{"encoder_arch": "wavenet", "model": "audio captioner", "dataset": "synthesized solo parts of chorales (CocoChorales)", "train_examples": 39062, "n_mels": 40, "hop_length": 160, "input": "mfcc", "spec_augment": false, "win_length": 512, "tokenizer": "word", "vocab_size": 56, "encoder_norm": "batchnorm", "encoder_depths": [8], "encoder_kernel_size": 5, "encoder_stem": "single", "encoder_widths": [192], "fusion": "cross_attention", "label_smoothing": 0.05, "decoder_width": 256, "decoder_layers": 8, "decoder_norm": "layernorm", "decoder_norm_position": "pre", "decoder_activation": "geglu", "decoder_mlp_ratio": 4, "decoder_head_dim": 16, "decoder_fused_qkv": false, "decoder_bias": "all", "decoder_qk_norm": false, "decoder_parallel_block": false, "decoder_dropout": 0.05, "decoder_inner_norm": false, "decoder_positions": "rope", "decoder_cross_attention_every": 1, "decoder_tie_embeddings": false, "init": "kaiming_normal", "residual_init": "none", "optimizer": "soap", "beta2": 0.95, "learning_rate": 0.0015, "beta1": 0.9, "shampoo_beta": 0.95, "eps": 1e-08, "precondition_frequency": 16, "max_precond_dim": 512, "one_sided": true, "adamw_lr_other_params": 0.0016, "max_steps": 6600, "batch_size": 128, "epochs": 21.6, "lr_schedule": "cosine", "final_lr_fraction": 0.05, "warmup_steps": 660, "weight_decay": 0.2, "adamw_weight_decay_other_params": 0}
Rows from block 2 of the audio encoder of a small audio captioner, named by matrix and row number. Rows with one number belong to one channel. Each number is 50 + 10 x the weight over its row's rms, rounded and kept within 0 to 99. All counts start at 0.
After each channel's rows are labels from the 100 clips, of 14976, where the channel reaches its largest size: "responds to" is what is common among them. Only what is clearly more common there than usual is listed. The data: synthesized solo parts of chorales (CocoChorales). In brackets: how many of the 100, against the usual share in percent.
# filt: filter width-5 conv, dilation 4 (encoder.blocks.2.filt.weight, 192x192x5, each kernel summed), inputs 0-191
# gate: gate width-5 conv, dilation 4 (encoder.blocks.2.gate.weight, 192x192x5, each kernel summed), inputs 0-191
# out: residual pointwise conv (encoder.blocks.2.out.weight, 192x192x1, transposed), outputs 0-191

filt.18:63 50 51 37 35 62 47 57 45 43 61 67 35 47 52 46 57 47 38 43 46 44 43 51 71 33 45 52 55 45 53 51 45 56 63 68 41 45 44 50 39 38 49 59 50 57 53 56 39 52 41 35 48 52 54 40 51 57 38 61 30 43 40 63 52 58 49 54 36 33 64 60 60 38 40 62 42 35 47 51 57 55 52 69 51 61 53 55 56 41 44 60 59 46 49 56 42 48 71 20 67 48 62 47 50 40 30 50 49 65 47 40 45 37 54 47 42 29 34 48 52 66 59 58 51 51 56 48 61 45 36 52 49 64 62 49 46 54 63 57 40 55 50 73 38 60 53 40 37 68 81 57 33 57 41 62 48 54 49 47 52 50 69 45 59 67 77 38 47 44 54 42 53 47 44 62 56 39 64 54 49 36 45 56 47 46 53 44 36 45 44 40
gate.18:67 39 40 53 48 30 44 45 50 48 48 57 50 62 65 65 49 51 70 47 59 50 40 43 58 45 63 39 48 55 45 47 36 55 37 60 50 50 51 42 39 50 56 45 58 54 51 62 43 61 38 53 38 38 55 43 52 48 26 40 47 49 29 51 64 50 56 54 46 41 56 54 50 61 31 55 41 52 55 56 45 60 51 62 49 60 57 65 47 56 56 64 62 60 33 54 52 38 31 36 42 42 46 31 52 45 49 54 58 49 58 50 61 41 50 38 32 44 54 45 53 55 38 42 28 49 53 50 55 33 69 73 38 47 76 52 57 55 43 46 47 37 58 72 52 51 68 51 40 51 32 47 58 51 46 55 38 55 36 62 34 37 52 23 55 41 53 51 60 49 54 22 64 65 44 51 34 42 49 43 59 34 39 48 53 57 47 46 33 40 56 52
out.18:63 63 48 58 54 36 46 44 45 64 54 62 58 42 40 45 47 47 23 43 60 41 66 61 42 44 30 54 54 32 55 68 41 58 65 53 38 40 40 30 53 44 47 54 49 42 55 44 56 51 56 46 48 50 42 47 50 56 45 59 38 56 49 41 60 45 50 68 51 47 65 65 44 36 55 41 25 57 58 67 57 53 39 57 55 63 57 72 49 41 63 57 56 48 30 49 46 58 47 55 42 60 50 62 44 69 48 41 55 46 65 53 57 53 42 50 40 46 63 37 41 37 49 38 47 56 54 49 52 37 51 53 64 56 64 44 42 62 63 47 50 64 52 47 57 58 32 51 57 51 52 51 49 56 37 66 21 67 60 43 54 42 35 65 49 41 53 24 43 40 53 42 44 31 33 61 55 50 47 49 54 50 51 47 57 34 77 39 56 52 54 40
responds to: tuba (37 vs 8.7)

filt.68:59 38 53 56 53 48 47 45 58 43 27 48 45 66 58 60 57 47 58 50 48 63 54 53 30 43 53 39 49 60 54 33 56 34 49 47 49 43 61 34 55 51 42 51 43 49 46 56 28 31 44 44 40 48 28 55 60 52 59 51 55 51 32 47 41 35 44 63 41 53 56 40 62 52 55 43 48 47 37 62 72 39 49 61 49 31 49 35 28 53 47 46 48 61 38 56 54 65 56 38 40 54 41 38 50 46 60 25 47 36 34 52 45 44 37 44 56 38 55 46 31 59 51 39 35 34 62 47 41 59 44 38 36 52 34 51 47 46 50 60 56 50 38 51 56 63 52 57 46 56 31 42 47 57 53 56 44 35 41 56 49 57 45 47 60 33 38 70 63 65 66 50 73 75 50 57 26 54 44 51 47 68 41 55 41 47 43 45 47 43 54 56
gate.68:43 59 69 44 56 37 48 44 49 50 67 52 48 54 39 44 43 55 42 56 65 41 44 44 53 51 40 52 65 59 45 62 48 70 53 45 34 51 53 35 44 64 58 37 40 47 59 29 57 59 44 29 36 56 56 47 53 66 61 39 48 46 80 48 41 54 45 38 64 61 42 36 62 57 50 48 73 44 65 44 48 52 62 43 41 44 34 69 46 54 41 47 51 43 54 55 55 38 46 47 31 56 64 35 71 46 54 46 34 43 69 55 39 65 45 64 52 63 47 56 48 22 63 43 60 68 33 47 43 42 47 59 43 55 47 45 42 51 41 55 49 66 41 48 53 41 46 53 55 36 41 59 49 53 45 46 53 73 72 56 57 41 37 52 51 54 59 43 53 46 43 62 28 36 61 48 53 55 39 54 40 55 42 41 49 45 52 37 47 55 35 48
out.68:51 67 51 47 26 55 55 49 41 57 49 43 54 49 45 47 50 65 61 50 47 46 48 46 37 50 57 65 37 62 59 73 31 55 50 53 47 43 41 46 60 36 51 43 40 52 49 49 35 66 53 40 73 28 35 45 52 54 55 68 33 60 53 63 40 41 43 43 51 65 45 69 53 49 52 66 53 34 62 46 42 44 40 54 41 34 56 48 64 41 47 56 39 48 43 54 45 61 65 47 39 57 46 46 52 42 41 55 47 32 50 60 45 33 40 35 46 72 52 57 58 42 42 52 61 52 47 33 48 65 55 49 43 56 32 72 62 48 50 42 35 59 48 55 56 53 38 39 39 35 36 48 47 57 64 55 56 33 52 58 55 54 29 77 55 42 51 61 46 50 53 31 59 45 68 65 41 50 42 49 49 49 45 48 56 50 34 47 62 47 40 26
responds to: note D4 (35 vs 12.6); cello (33 vs 9.7); note D#4 (33 vs 11.2); clarinet (26 vs 8.9)

filt.107:28 40 59 54 31 38 64 60 61 73 68 71 55 51 43 42 49 68 44 44 42 48 38 59 37 54 65 62 59 35 57 64 61 59 55 52 54 61 67 44 51 42 66 47 52 68 44 41 44 44 30 52 48 30 55 39 49 53 51 35 30 47 50 56 47 57 55 56 43 66 26 52 43 40 53 48 57 58 51 63 42 47 49 63 60 50 41 47 59 45 38 54 62 40 47 41 56 58 48 46 65 71 40 43 52 56 60 63 48 58 25 47 53 41 50 47 40 62 35 54 64 48 57 64 58 65 55 55 54 47 63 38 50 60 54 54 54 51 43 60 64 32 56 58 58 33 42 43 45 58 70 53 30 49 40 58 55 46 46 41 41 65 57 53 43 61 27 46 44 35 37 52 55 54 54 54 38 50 69 58 44 46 48 49 50 62 51 52 35 52 46 56
gate.107:46 35 33 52 61 56 52 68 57 68 44 64 58 40 44 49 38 40 64 57 64 55 35 39 46 73 78 43 37 44 57 44 44 57 50 41 60 24 71 48 28 29 43 73 54 53 59 55 54 53 47 42 61 39 54 38 48 41 32 61 66 47 28 60 48 48 41 66 41 58 57 51 38 48 60 60 55 39 45 55 30 46 40 47 63 54 53 30 67 35 52 55 52 53 46 53 45 43 47 53 41 58 42 58 42 48 45 52 46 40 39 45 54 29 51 42 47 54 42 54 55 47 46 44 57 53 47 53 53 38 50 30 54 55 48 42 48 52 32 44 45 62 51 40 53 58 44 47 46 51 50 52 58 45 35 44 42 34 42 56 44 62 56 55 37 73 43 44 63 44 57 40 69 54 44 58 45 54 62 70 61 54 62 47 52 37 41 45 49 38 53 37
out.107:38 30 54 37 37 51 49 35 55 51 74 32 57 52 38 57 48 58 53 54 43 52 53 51 35 51 65 31 49 45 67 57 39 53 65 50 49 48 72 52 66 38 51 45 57 55 35 42 42 50 39 41 48 58 54 49 35 37 47 55 33 42 49 48 55 60 54 41 39 56 39 57 76 57 47 47 53 45 56 46 55 59 46 60 55 56 43 37 52 38 50 57 34 38 50 45 58 64 46 42 58 58 53 64 58 45 46 45 67 64 28 30 62 28 48 52 71 46 38 53 45 42 57 48 68 23 57 65 39 51 52 59 40 41 54 60 53 61 36 55 52 49 57 52 60 29 57 57 32 53 53 53 51 55 40 66 45 53 48 52 57 57 61 39 71 67 57 60 49 37 56 55 49 47 59 69 52 61 60 44 59 36 56 48 47 52 37 51 44 43 35 47
responds to: note B4 (26 vs 9.4)

filt.86:40 54 54 63 58 51 41 50 44 54 59 40 50 50 48 43 48 47 56 44 48 42 37 41 49 56 53 64 53 47 70 40 63 46 56 28 47 44 55 38 53 48 45 61 57 47 66 43 58 67 43 49 63 53 45 56 39 48 67 44 59 59 54 31 53 44 43 54 35 53 62 32 48 36 42 55 46 32 53 52 61 65 59 53 44 47 21 34 52 30 43 38 51 55 54 53 34 44 57 53 38 59 44 45 48 53 53 36 41 45 49 43 55 72 41 41 63 39 44 25 26 47 46 63 47 63 43 45 43 58 34 59 48 49 49 38 50 32 35 66 62 43 28 35 42 46 37 55 48 67 48 44 53 49 48 54 64 51 47 44 56 56 34 46 47 54 59 54 41 61 46 60 29 36 62 27 53 68 45 32 40 58 51 34 48 39 47 41 46 62 58 41
gate.86:46 54 57 28 50 50 47 59 61 37 52 56 68 40 33 51 52 55 52 58 55 64 69 41 62 37 52 59 51 59 51 64 35 58 53 53 54 42 41 44 65 47 62 54 49 48 48 59 42 49 61 50 57 40 34 44 51 66 35 82 52 43 52 54 51 54 56 50 47 39 47 66 58 56 60 37 67 44 59 41 55 39 49 56 49 57 55 47 52 67 46 54 45 47 46 53 68 29 43 32 50 48 63 62 62 54 52 44 50 65 59 56 47 29 49 61 47 38 58 70 59 51 55 49 40 49 35 32 35 50 54 54 44 37 61 65 55 60 58 33 38 75 63 67 47 55 47 44 60 44 58 64 50 44 45 52 47 49 55 56 57 32 72 58 58 58 57 48 64 44 56 46 68 59 41 53 60 41 42 58 42 54 44 54 42 63 53 70 55 19 54 50
out.86:52 40 61 56 46 59 47 56 36 70 45 58 42 43 68 38 47 39 56 59 55 51 38 38 26 41 46 57 61 53 43 59 38 44 68 57 45 38 55 65 47 46 64 56 44 46 45 54 34 21 52 34 55 40 68 50 45 54 48 61 54 34 43 40 45 51 50 43 39 46 49 38 42 41 29 49 65 52 54 44 46 48 28 54 49 58 55 59 56 46 67 53 47 48 39 70 47 41 64 46 55 41 30 57 65 50 47 48 24 51 47 39 50 31 64 49 44 31 61 49 49 30 44 49 50 55 53 38 52 50 51 43 47 57 43 28 52 52 55 54 45 65 55 55 51 59 42 51 44 63 37 56 54 37 62 62 62 27 65 55 46 45 39 54 43 69 45 60 47 33 45 47 45 38 55 51 33 33 43 50 48 45 36 63 61 57 38 46 50 62 63 49
responds to: note B4 (32 vs 9.4)

filt.46:59 56 41 39 58 32 35 35 55 38 37 53 44 50 34 55 52 45 30 45 56 48 57 59 37 46 51 46 47 54 62 56 38 47 58 58 46 45 46 44 59 63 51 43 49 46 48 49 39 38 49 36 38 47 47 54 63 48 50 50 54 40 52 38 44 42 55 42 50 66 50 56 55 43 63 62 58 40 55 29 50 46 41 52 39 45 53 41 47 46 37 70 38 51 39 49 48 58 71 62 34 41 51 52 58 43 56 45 47 34 60 34 35 43 38 47 57 44 55 40 48 21 44 23 59 51 45 38 45 39 36 43 65 52 32 43 55 56 27 58 56 74 42 35 54 46 30 59 52 46 42 47 52 62 56 44 48 50 61 45 57 70 34 45 58 53 43 37 73 58 62 52 39 58 37 44 23 46 41 63 54 50 57 35 51 41 47 42 57 70 38 51
gate.46:31 49 52 55 44 57 63 65 55 41 49 39 38 62 45 48 39 60 49 40 42 44 39 62 46 52 50 26 43 45 58 41 47 30 42 58 47 35 48 56 65 44 50 40 58 41 33 43 40 51 35 46 57 61 50 47 33 37 52 47 62 53 54 53 49 51 34 59 40 50 49 50 40 46 54 45 28 36 32 53 29 43 59 40 60 57 53 41 62 44 71 35 53 53 43 54 50 49 66 56 52 61 46 47 33 51 63 39 35 50 41 50 54 59 47 52 60 56 50 47 42 69 46 77 54 53 53 14 42 63 48 56 56 62 61 62 38 33 54 45 53 22 41 57 41 45 36 61 40 63 54 53 34 49 57 61 41 32 45 49 47 45 55 48 68 49 45 63 46 49 41 52 48 28 42 50 63 61 41 44 53 54 52 67 56 45 46 57 54 49 41 48
out.46:63 45 44 24 52 52 56 44 64 52 50 50 49 68 34 58 60 44 50 54 50 54 70 50 45 56 50 44 63 46 41 50 58 53 51 38 35 62 47 34 46 49 49 54 53 42 46 37 57 34 43 43 56 47 47 51 79 59 57 65 54 63 37 59 53 39 55 56 41 42 63 49 38 60 46 42 53 56 45 43 47 27 46 43 52 36 60 50 38 64 81 47 62 60 44 29 32 62 40 54 58 52 52 53 43 48 52 53 45 42 45 35 35 47 52 42 38 75 47 51 60 31 47 52 52 54 62 39 53 37 56 58 65 37 35 54 42 59 37 55 51 38 34 47 52 59 57 57 59 58 50 55 44 45 56 46 65 38 69 51 45 62 54 47 41 44 42 43 61 52 62 60 48 67 48 47 35 64 69 50 49 57 52 64 44 51 70 41 61 49 27 60
responds to: note B4 (25 vs 9.4)

filt.29:44 41 43 55 48 36 50 54 53 46 42 65 48 48 41 50 57 65 49 47 32 57 36 56 42 36 76 46 40 53 46 55 45 46 39 47 70 45 67 43 47 47 67 58 56 60 47 57 30 68 36 41 79 39 49 45 53 55 48 49 52 46 51 56 41 30 37 41 44 55 47 50 57 50 50 50 61 66 67 62 43 55 49 59 52 40 56 47 60 48 51 39 47 57 42 47 49 48 30 38 40 41 41 47 45 57 39 50 46 42 42 53 58 35 41 43 33 57 60 46 57 60 44 41 49 48 65 60 70 43 57 53 69 51 71 35 66 34 49 44 63 39 72 49 55 67 42 40 48 57 47 40 51 43 40 46 35 52 37 49 41 54 57 36 44 45 24 59 66 57 42 28 51 51 50 42 24 44 57 56 65 39 45 66 51 59 48 48 42 41 60 53
gate.29:58 37 65 46 47 41 64 30 66 47 50 62 69 46 50 74 40 41 58 56 62 39 52 34 46 54 65 50 47 50 45 54 58 47 48 29 55 39 43 48 63 53 54 49 73 63 40 56 44 48 40 30 53 49 62 51 49 50 56 46 63 49 42 54 69 53 44 72 47 50 42 50 58 69 45 49 47 41 51 45 31 49 53 42 46 61 49 60 59 58 49 56 65 52 41 56 48 53 48 57 34 65 47 52 35 42 63 51 47 31 35 67 57 39 47 58 45 33 68 62 63 48 49 62 54 50 49 54 55 45 50 41 54 48 45 49 71 50 55 50 49 61 61 44 35 50 59 37 43 49 34 45 37 66 36 73 48 34 52 72 33 64 60 51 64 42 47 58 66 46 62 46 50 63 50 30 63 49 61 47 57 47 45 41 52 46 42 64 39 35 58 44
out.29:51 32 53 53 53 49 63 44 50 57 66 47 51 71 37 55 51 62 52 62 35 32 52 46 50 61 54 38 53 53 57 39 52 49 53 42 48 44 79 37 64 47 37 62 48 52 36 53 43 53 18 49 48 32 49 44 68 60 54 48 43 53 39 41 65 49 69 56 34 62 52 50 60 42 18 57 59 46 55 46 48 50 49 55 51 53 30 56 55 57 56 56 64 53 51 48 51 59 39 43 47 55 26 63 41 49 59 53 69 56 59 64 50 60 65 42 42 61 39 68 51 56 44 56 46 60 46 52 53 52 44 67 49 50 51 45 52 34 74 52 59 47 61 64 56 63 35 37 63 51 50 65 48 52 55 44 39 58 51 54 59 39 60 68 41 49 50 50 30 58 42 38 72 50 49 47 50 50 53 51 55 45 32 63 32 45 51 43 46 42 57 38
responds to: tuba (32 vs 8.7); note G5 (29 vs 6.4); note A3 (25 vs 8.5)

filt.120:57 57 63 38 48 60 69 43 53 44 58 39 20 41 47 45 62 60 42 51 55 54 50 54 42 54 27 68 47 53 34 56 43 52 45 41 44 59 50 41 41 58 71 46 44 71 56 43 39 40 48 38 63 48 43 54 50 66 55 49 32 43 53 32 42 24 60 40 66 48 38 44 67 43 52 55 51 51 55 31 62 56 55 31 46 45 54 55 44 49 34 51 40 48 58 45 40 42 54 45 42 52 43 56 54 51 58 44 55 65 53 39 43 77 61 53 53 29 46 50 48 48 77 50 58 51 61 51 42 57 38 50 65 47 48 48 52 59 73 60 39 40 41 59 61 26 44 45 51 52 49 43 45 51 37 45 77 44 63 39 60 47 47 52 40 32 55 43 51 42 61 55 45 53 53 57 43 61 48 31 47 39 47 41 44 35 56 43 53 49 41 61
gate.120:65 38 63 39 41 71 63 42 45 67 61 64 50 39 52 51 46 36 65 44 62 37 58 52 54 58 31 56 50 35 44 45 44 57 51 52 45 51 55 52 51 61 53 59 51 69 66 56 61 50 60 55 54 39 61 47 43 57 67 47 58 66 40 55 81 50 63 58 58 31 47 52 41 43 47 41 45 50 55 53 63 65 57 33 45 43 49 62 59 53 41 55 52 60 79 38 42 53 49 59 67 59 54 56 65 46 57 42 48 59 45 41 51 54 49 55 51 42 33 39 47 48 60 58 48 59 53 55 42 70 46 46 53 46 41 51 44 39 65 59 49 60 39 63 38 39 52 49 64 58 66 47 55 40 51 56 69 66 43 46 64 53 54 56 45 51 60 35 51 45 37 44 54 40 49 37 71 36 59 25 54 54 46 47 48 20 51 56 32 58 50 52
out.120:58 51 65 50 40 50 57 52 61 46 54 49 50 49 51 54 50 49 60 37 25 61 51 47 62 54 31 52 59 41 59 45 63 42 40 38 40 68 63 48 51 57 47 53 49 62 55 44 73 44 36 38 57 57 56 69 49 60 73 52 26 57 70 48 56 55 63 51 46 63 66 52 34 50 34 39 59 41 43 33 55 49 67 51 42 27 57 49 41 59 51 51 57 47 67 46 56 53 63 66 51 46 59 28 35 38 58 34 46 51 58 44 42 56 33 49 46 43 46 52 52 56 59 64 39 43 41 49 35 48 51 47 40 47 67 49 34 33 65 43 50 42 59 59 53 40 48 41 61 65 51 55 32 59 42 55 66 61 58 40 49 63 57 66 62 33 49 38 49 44 56 65 57 53 55 64 51 42 54 50 40 44 51 62 44 30 46 46 49 68 49 59
responds to: note B4 (38 vs 9.4)

filt.102:48 57 74 39 57 36 60 56 54 55 58 39 61 41 58 49 62 63 31 32 57 69 60 50 61 45 56 52 60 36 60 44 48 50 52 37 68 50 43 35 51 61 57 66 67 49 59 47 40 40 48 48 51 51 62 45 34 46 66 57 66 42 50 55 49 56 59 48 48 55 47 55 40 58 38 28 53 46 39 42 59 68 51 44 45 38 33 39 60 51 61 66 60 50 77 70 57 49 52 49 38 67 55 61 70 61 50 32 44 49 58 45 48 35 49 57 36 54 55 57 66 44 43 49 70 50 43 42 61 51 52 52 64 36 54 50 47 63 45 50 52 67 44 50 71 55 37 62 41 42 61 58 47 43 44 48 55 56 56 53 42 33 50 56 39 46 60 68 19 56 44 51 63 47 63 43 55 61 56 41 51 39 63 47 55 55 45 60 41 50 34 46
gate.102:64 46 42 58 49 60 43 47 53 52 32 24 44 54 60 52 47 44 56 60 58 50 33 56 60 52 60 48 31 64 76 34 46 47 41 47 34 56 50 48 33 57 45 35 55 38 43 59 43 57 33 39 33 52 48 42 50 44 39 52 40 48 43 48 46 39 54 56 47 53 62 47 50 56 44 59 40 39 51 55 51 43 39 48 63 58 64 62 43 49 40 60 48 57 32 46 47 61 49 47 47 35 59 44 51 46 43 54 42 30 42 37 69 50 65 38 57 31 37 49 49 49 48 36 39 51 83 54 54 52 51 56 56 56 44 50 37 29 59 70 47 44 42 40 49 50 38 43 51 41 47 34 61 64 58 50 42 41 42 45 51 66 44 37 62 33 60 56 80 58 52 46 47 60 50 39 31 51 36 46 41 64 42 59 44 38 41 42 64 40 60 51
out.102:48 60 54 50 51 47 60 54 59 48 66 52 66 50 55 37 49 60 56 51 58 43 46 52 26 38 35 57 59 64 49 40 32 65 54 56 48 44 43 71 51 56 63 46 44 52 49 63 45 46 35 48 62 34 38 54 40 37 54 36 57 34 34 51 41 32 36 52 50 43 59 49 41 50 64 54 37 70 65 63 47 39 41 41 57 44 67 64 61 66 35 51 60 55 63 51 54 35 55 44 45 37 71 50 59 40 53 48 47 47 66 58 49 47 53 57 54 53 37 44 47 52 68 27 61 55 41 37 42 42 36 39 50 42 65 45 32 55 53 44 43 44 56 56 51 39 52 59 56 53 43 31 42 33 57 48 52 38 57 58 51 48 54 29 49 41 55 63 58 55 46 41 48 63 51 39 28 62 50 29 61 60 49 40 57 52 41 32 27 50 44 43
responds to: note D4 (43 vs 12.6); note C4 (30 vs 10.9); note A3 (25 vs 8.5)

filt.61:39 50 58 54 48 36 49 46 62 43 62 40 46 61 51 30 36 46 50 29 46 36 52 42 65 52 50 64 40 53 52 65 33 57 62 50 44 54 56 30 60 67 67 43 44 60 46 38 40 35 46 42 40 47 56 42 50 46 50 53 58 40 62 43 47 49 50 48 54 57 51 42 76 68 46 60 50 33 53 54 34 50 49 58 41 51 38 62 47 52 33 61 67 23 45 53 60 59 51 31 46 54 39 43 59 47 61 62 36 59 56 37 63 60 55 50 32 53 41 37 66 27 38 61 59 63 42 40 58 63 58 63 40 61 53 54 36 50 36 46 32 59 63 53 43 35 52 71 62 63 42 49 42 52 52 27 57 56 41 71 54 48 54 49 53 44 55 60 49 53 36 54 40 53 49 63 37 53 45 44 61 48 48 48 62 51 59 48 50 56 59 49
gate.61:35 47 63 43 71 27 49 49 55 39 55 48 54 61 37 48 39 50 65 41 41 34 46 47 51 48 66 50 40 62 62 68 23 57 58 47 51 55 50 37 55 69 63 60 55 54 55 42 37 52 41 41 32 33 45 46 51 59 45 40 66 45 62 49 59 46 31 45 59 45 45 40 45 59 41 52 54 36 59 55 25 51 62 59 33 50 22 66 58 47 41 52 68 37 44 56 64 62 40 34 47 56 59 42 61 48 52 57 42 58 63 44 49 42 48 38 47 48 58 37 59 36 31 53 59 48 43 38 69 75 44 58 40 58 58 51 46 46 40 46 37 41 46 45 43 43 42 51 43 54 54 55 34 57 50 27 40 48 55 52 57 50 55 32 47 39 48 50 55 36 35 44 49 49 40 48 37 50 43 44 66 45 45 38 54 54 63 38 49 48 44 45
out.61:40 43 57 54 37 41 35 38 53 45 64 38 71 49 43 61 35 59 47 44 35 49 57 47 60 45 43 36 61 55 67 68 63 49 47 63 52 56 28 53 42 55 58 41 72 39 52 51 53 59 60 43 49 71 68 59 66 63 57 46 27 49 43 59 56 45 45 32 77 48 58 56 31 62 46 53 74 56 42 40 56 44 49 53 45 36 49 69 51 57 56 44 51 41 56 59 48 46 57 65 61 43 60 41 59 39 50 39 41 48 54 48 43 60 52 54 40 52 64 39 68 51 46 62 41 43 33 44 66 46 59 49 40 54 50 58 45 62 54 61 47 49 59 26 38 43 51 53 52 51 53 29 55 46 53 45 60 44 51 57 53 49 61 46 51 39 50 58 34 54 51 66 55 57 64 39 48 48 54 50 39 38 60 39 67 56 39 55 47 41 22 52
responds to: note B4 (30 vs 9.4); note C#5 (29 vs 9.8)

filt.73:46 71 54 62 39 69 39 43 48 48 45 47 40 34 46 53 52 48 41 55 44 60 55 55 43 53 23 75 55 64 42 64 44 47 48 52 59 58 37 51 54 54 49 53 53 48 55 41 55 43 43 55 65 45 53 58 49 41 54 63 50 50 51 34 68 49 59 48 60 47 50 41 48 44 43 54 47 43 34 55 51 56 53 44 54 62 51 43 75 62 52 24 40 62 54 49 36 41 46 51 53 40 55 58 45 52 71 46 42 48 49 42 56 67 76 58 71 47 48 32 59 59 39 66 62 50 55 58 38 45 33 51 63 44 50 72 52 58 70 51 45 46 56 43 60 41 45 58 61 44 58 44 75 45 51 44 57 47 54 54 41 48 35 55 37 66 46 37 52 52 63 59 43 41 54 39 61 62 68 33 38 42 68 42 58 43 65 55 71 63 50 55
gate.73:44 63 18 58 35 58 58 72 30 38 37 59 62 41 54 46 44 59 45 39 47 65 60 44 50 48 40 46 55 43 58 68 48 54 42 50 45 53 48 43 50 48 33 64 33 41 59 43 50 37 66 59 58 47 35 37 51 56 56 55 20 62 38 46 40 54 71 33 48 43 59 54 48 36 54 36 55 58 31 49 54 45 40 52 48 56 48 32 58 44 55 33 43 38 56 50 51 60 45 50 46 41 67 66 52 55 38 61 37 48 45 55 49 58 58 58 66 53 54 47 41 47 46 42 55 43 40 59 30 56 40 46 62 43 56 62 27 56 56 54 63 60 36 54 58 61 51 55 52 66 63 51 62 48 50 39 40 44 51 37 44 41 58 59 36 39 45 35 65 56 60 56 40 43 48 49 46 48 57 55 52 34 64 39 55 61 57 44 69 62 38 52
out.73:42 55 59 50 49 55 59 44 56 34 59 39 51 38 50 61 61 53 52 41 59 55 45 52 55 48 51 56 48 35 58 71 39 51 58 28 38 49 74 49 31 67 54 47 55 60 49 57 48 61 43 49 68 42 40 51 57 54 58 47 39 37 59 62 48 48 29 65 63 36 53 63 60 52 70 31 65 44 49 52 50 63 53 48 56 50 70 44 42 58 40 43 39 54 52 52 61 59 37 34 50 46 59 62 47 69 52 60 74 65 27 54 67 63 27 52 55 53 48 53 57 58 31 43 49 40 43 44 51 56 57 58 67 52 49 53 39 22 50 40 35 47 40 49 59 39 44 63 45 37 66 44 47 44 36 42 49 61 41 45 61 45 59 38 57 65 47 51 46 47 50 54 68 45 57 51 62 48 51 59 64 49 68 52 42 48 52 61 50 45 47 34
responds to: note B4 (34 vs 9.4); note F5 (29 vs 8.2); note D#5 (28 vs 9.2); note C#5 (25 vs 9.8)

filt.180:47 33 61 33 55 40 40 42 51 45 58 59 38 67 54 50 47 45 45 31 35 35 55 57 33 46 55 40 48 55 33 52 47 37 45 44 65 50 50 54 57 52 65 46 71 53 35 59 35 60 56 51 47 52 50 48 73 47 50 26 58 48 54 48 60 50 59 37 64 42 50 47 42 65 45 54 42 63 45 40 44 55 43 44 37 47 44 41 56 48 43 69 51 49 48 45 63 53 69 58 53 58 33 36 55 47 57 49 64 63 51 36 34 29 39 40 29 60 52 50 60 37 29 58 47 50 38 49 48 50 67 37 46 52 52 40 63 41 41 59 61 61 39 44 38 52 50 54 37 44 44 62 27 48 43 65 41 46 70 56 58 63 53 43 62 38 42 49 42 48 52 28 51 68 46 56 37 47 58 59 62 67 48 36 52 54 35 56 38 49 58 53
gate.180:56 51 17 53 53 54 41 62 33 41 45 59 43 42 56 58 47 42 55 59 40 61 38 32 44 61 40 46 37 58 50 42 57 47 40 52 55 39 46 58 53 43 37 76 55 55 62 61 74 52 62 56 49 63 35 52 56 48 43 54 36 67 48 56 63 62 52 50 40 38 57 31 49 37 39 50 50 53 55 59 50 60 46 55 27 54 47 41 46 51 49 32 56 52 40 55 45 53 46 54 52 38 52 61 43 50 48 46 61 49 58 56 55 47 52 53 68 42 47 57 45 58 51 66 49 35 42 49 48 50 31 53 56 32 61 66 42 74 53 40 42 51 46 44 50 61 58 55 54 74 43 45 78 33 37 35 47 60 27 55 57 25 63 59 46 58 61 52 55 62 49 56 49 53 50 62 62 31 44 49 41 53 45 54 70 50 55 45 61 60 58 48
out.180:55 70 56 55 69 37 51 53 63 56 55 45 28 48 57 68 36 44 62 43 42 55 54 65 43 47 64 61 52 50 20 45 44 62 46 42 43 62 57 59 66 49 73 41 52 65 53 63 59 57 40 56 59 26 31 43 46 57 47 63 60 57 59 52 53 55 46 44 62 41 49 50 69 54 51 52 49 52 70 47 40 59 50 44 45 44 58 42 50 57 58 45 32 59 58 57 43 61 50 45 46 37 62 36 58 62 54 61 62 46 47 49 52 40 40 50 40 67 59 56 57 52 54 56 51 47 42 51 55 41 75 37 40 59 38 38 65 64 42 59 46 41 49 39 47 49 74 30 47 52 44 40 50 53 46 40 49 38 40 48 53 36 49 15 61 61 49 49 55 43 55 29 49 58 60 57 59 43 36 36 46 58 54 53 51 46 64 57 44 45 48 57
responds to: note B4 (29 vs 9.4)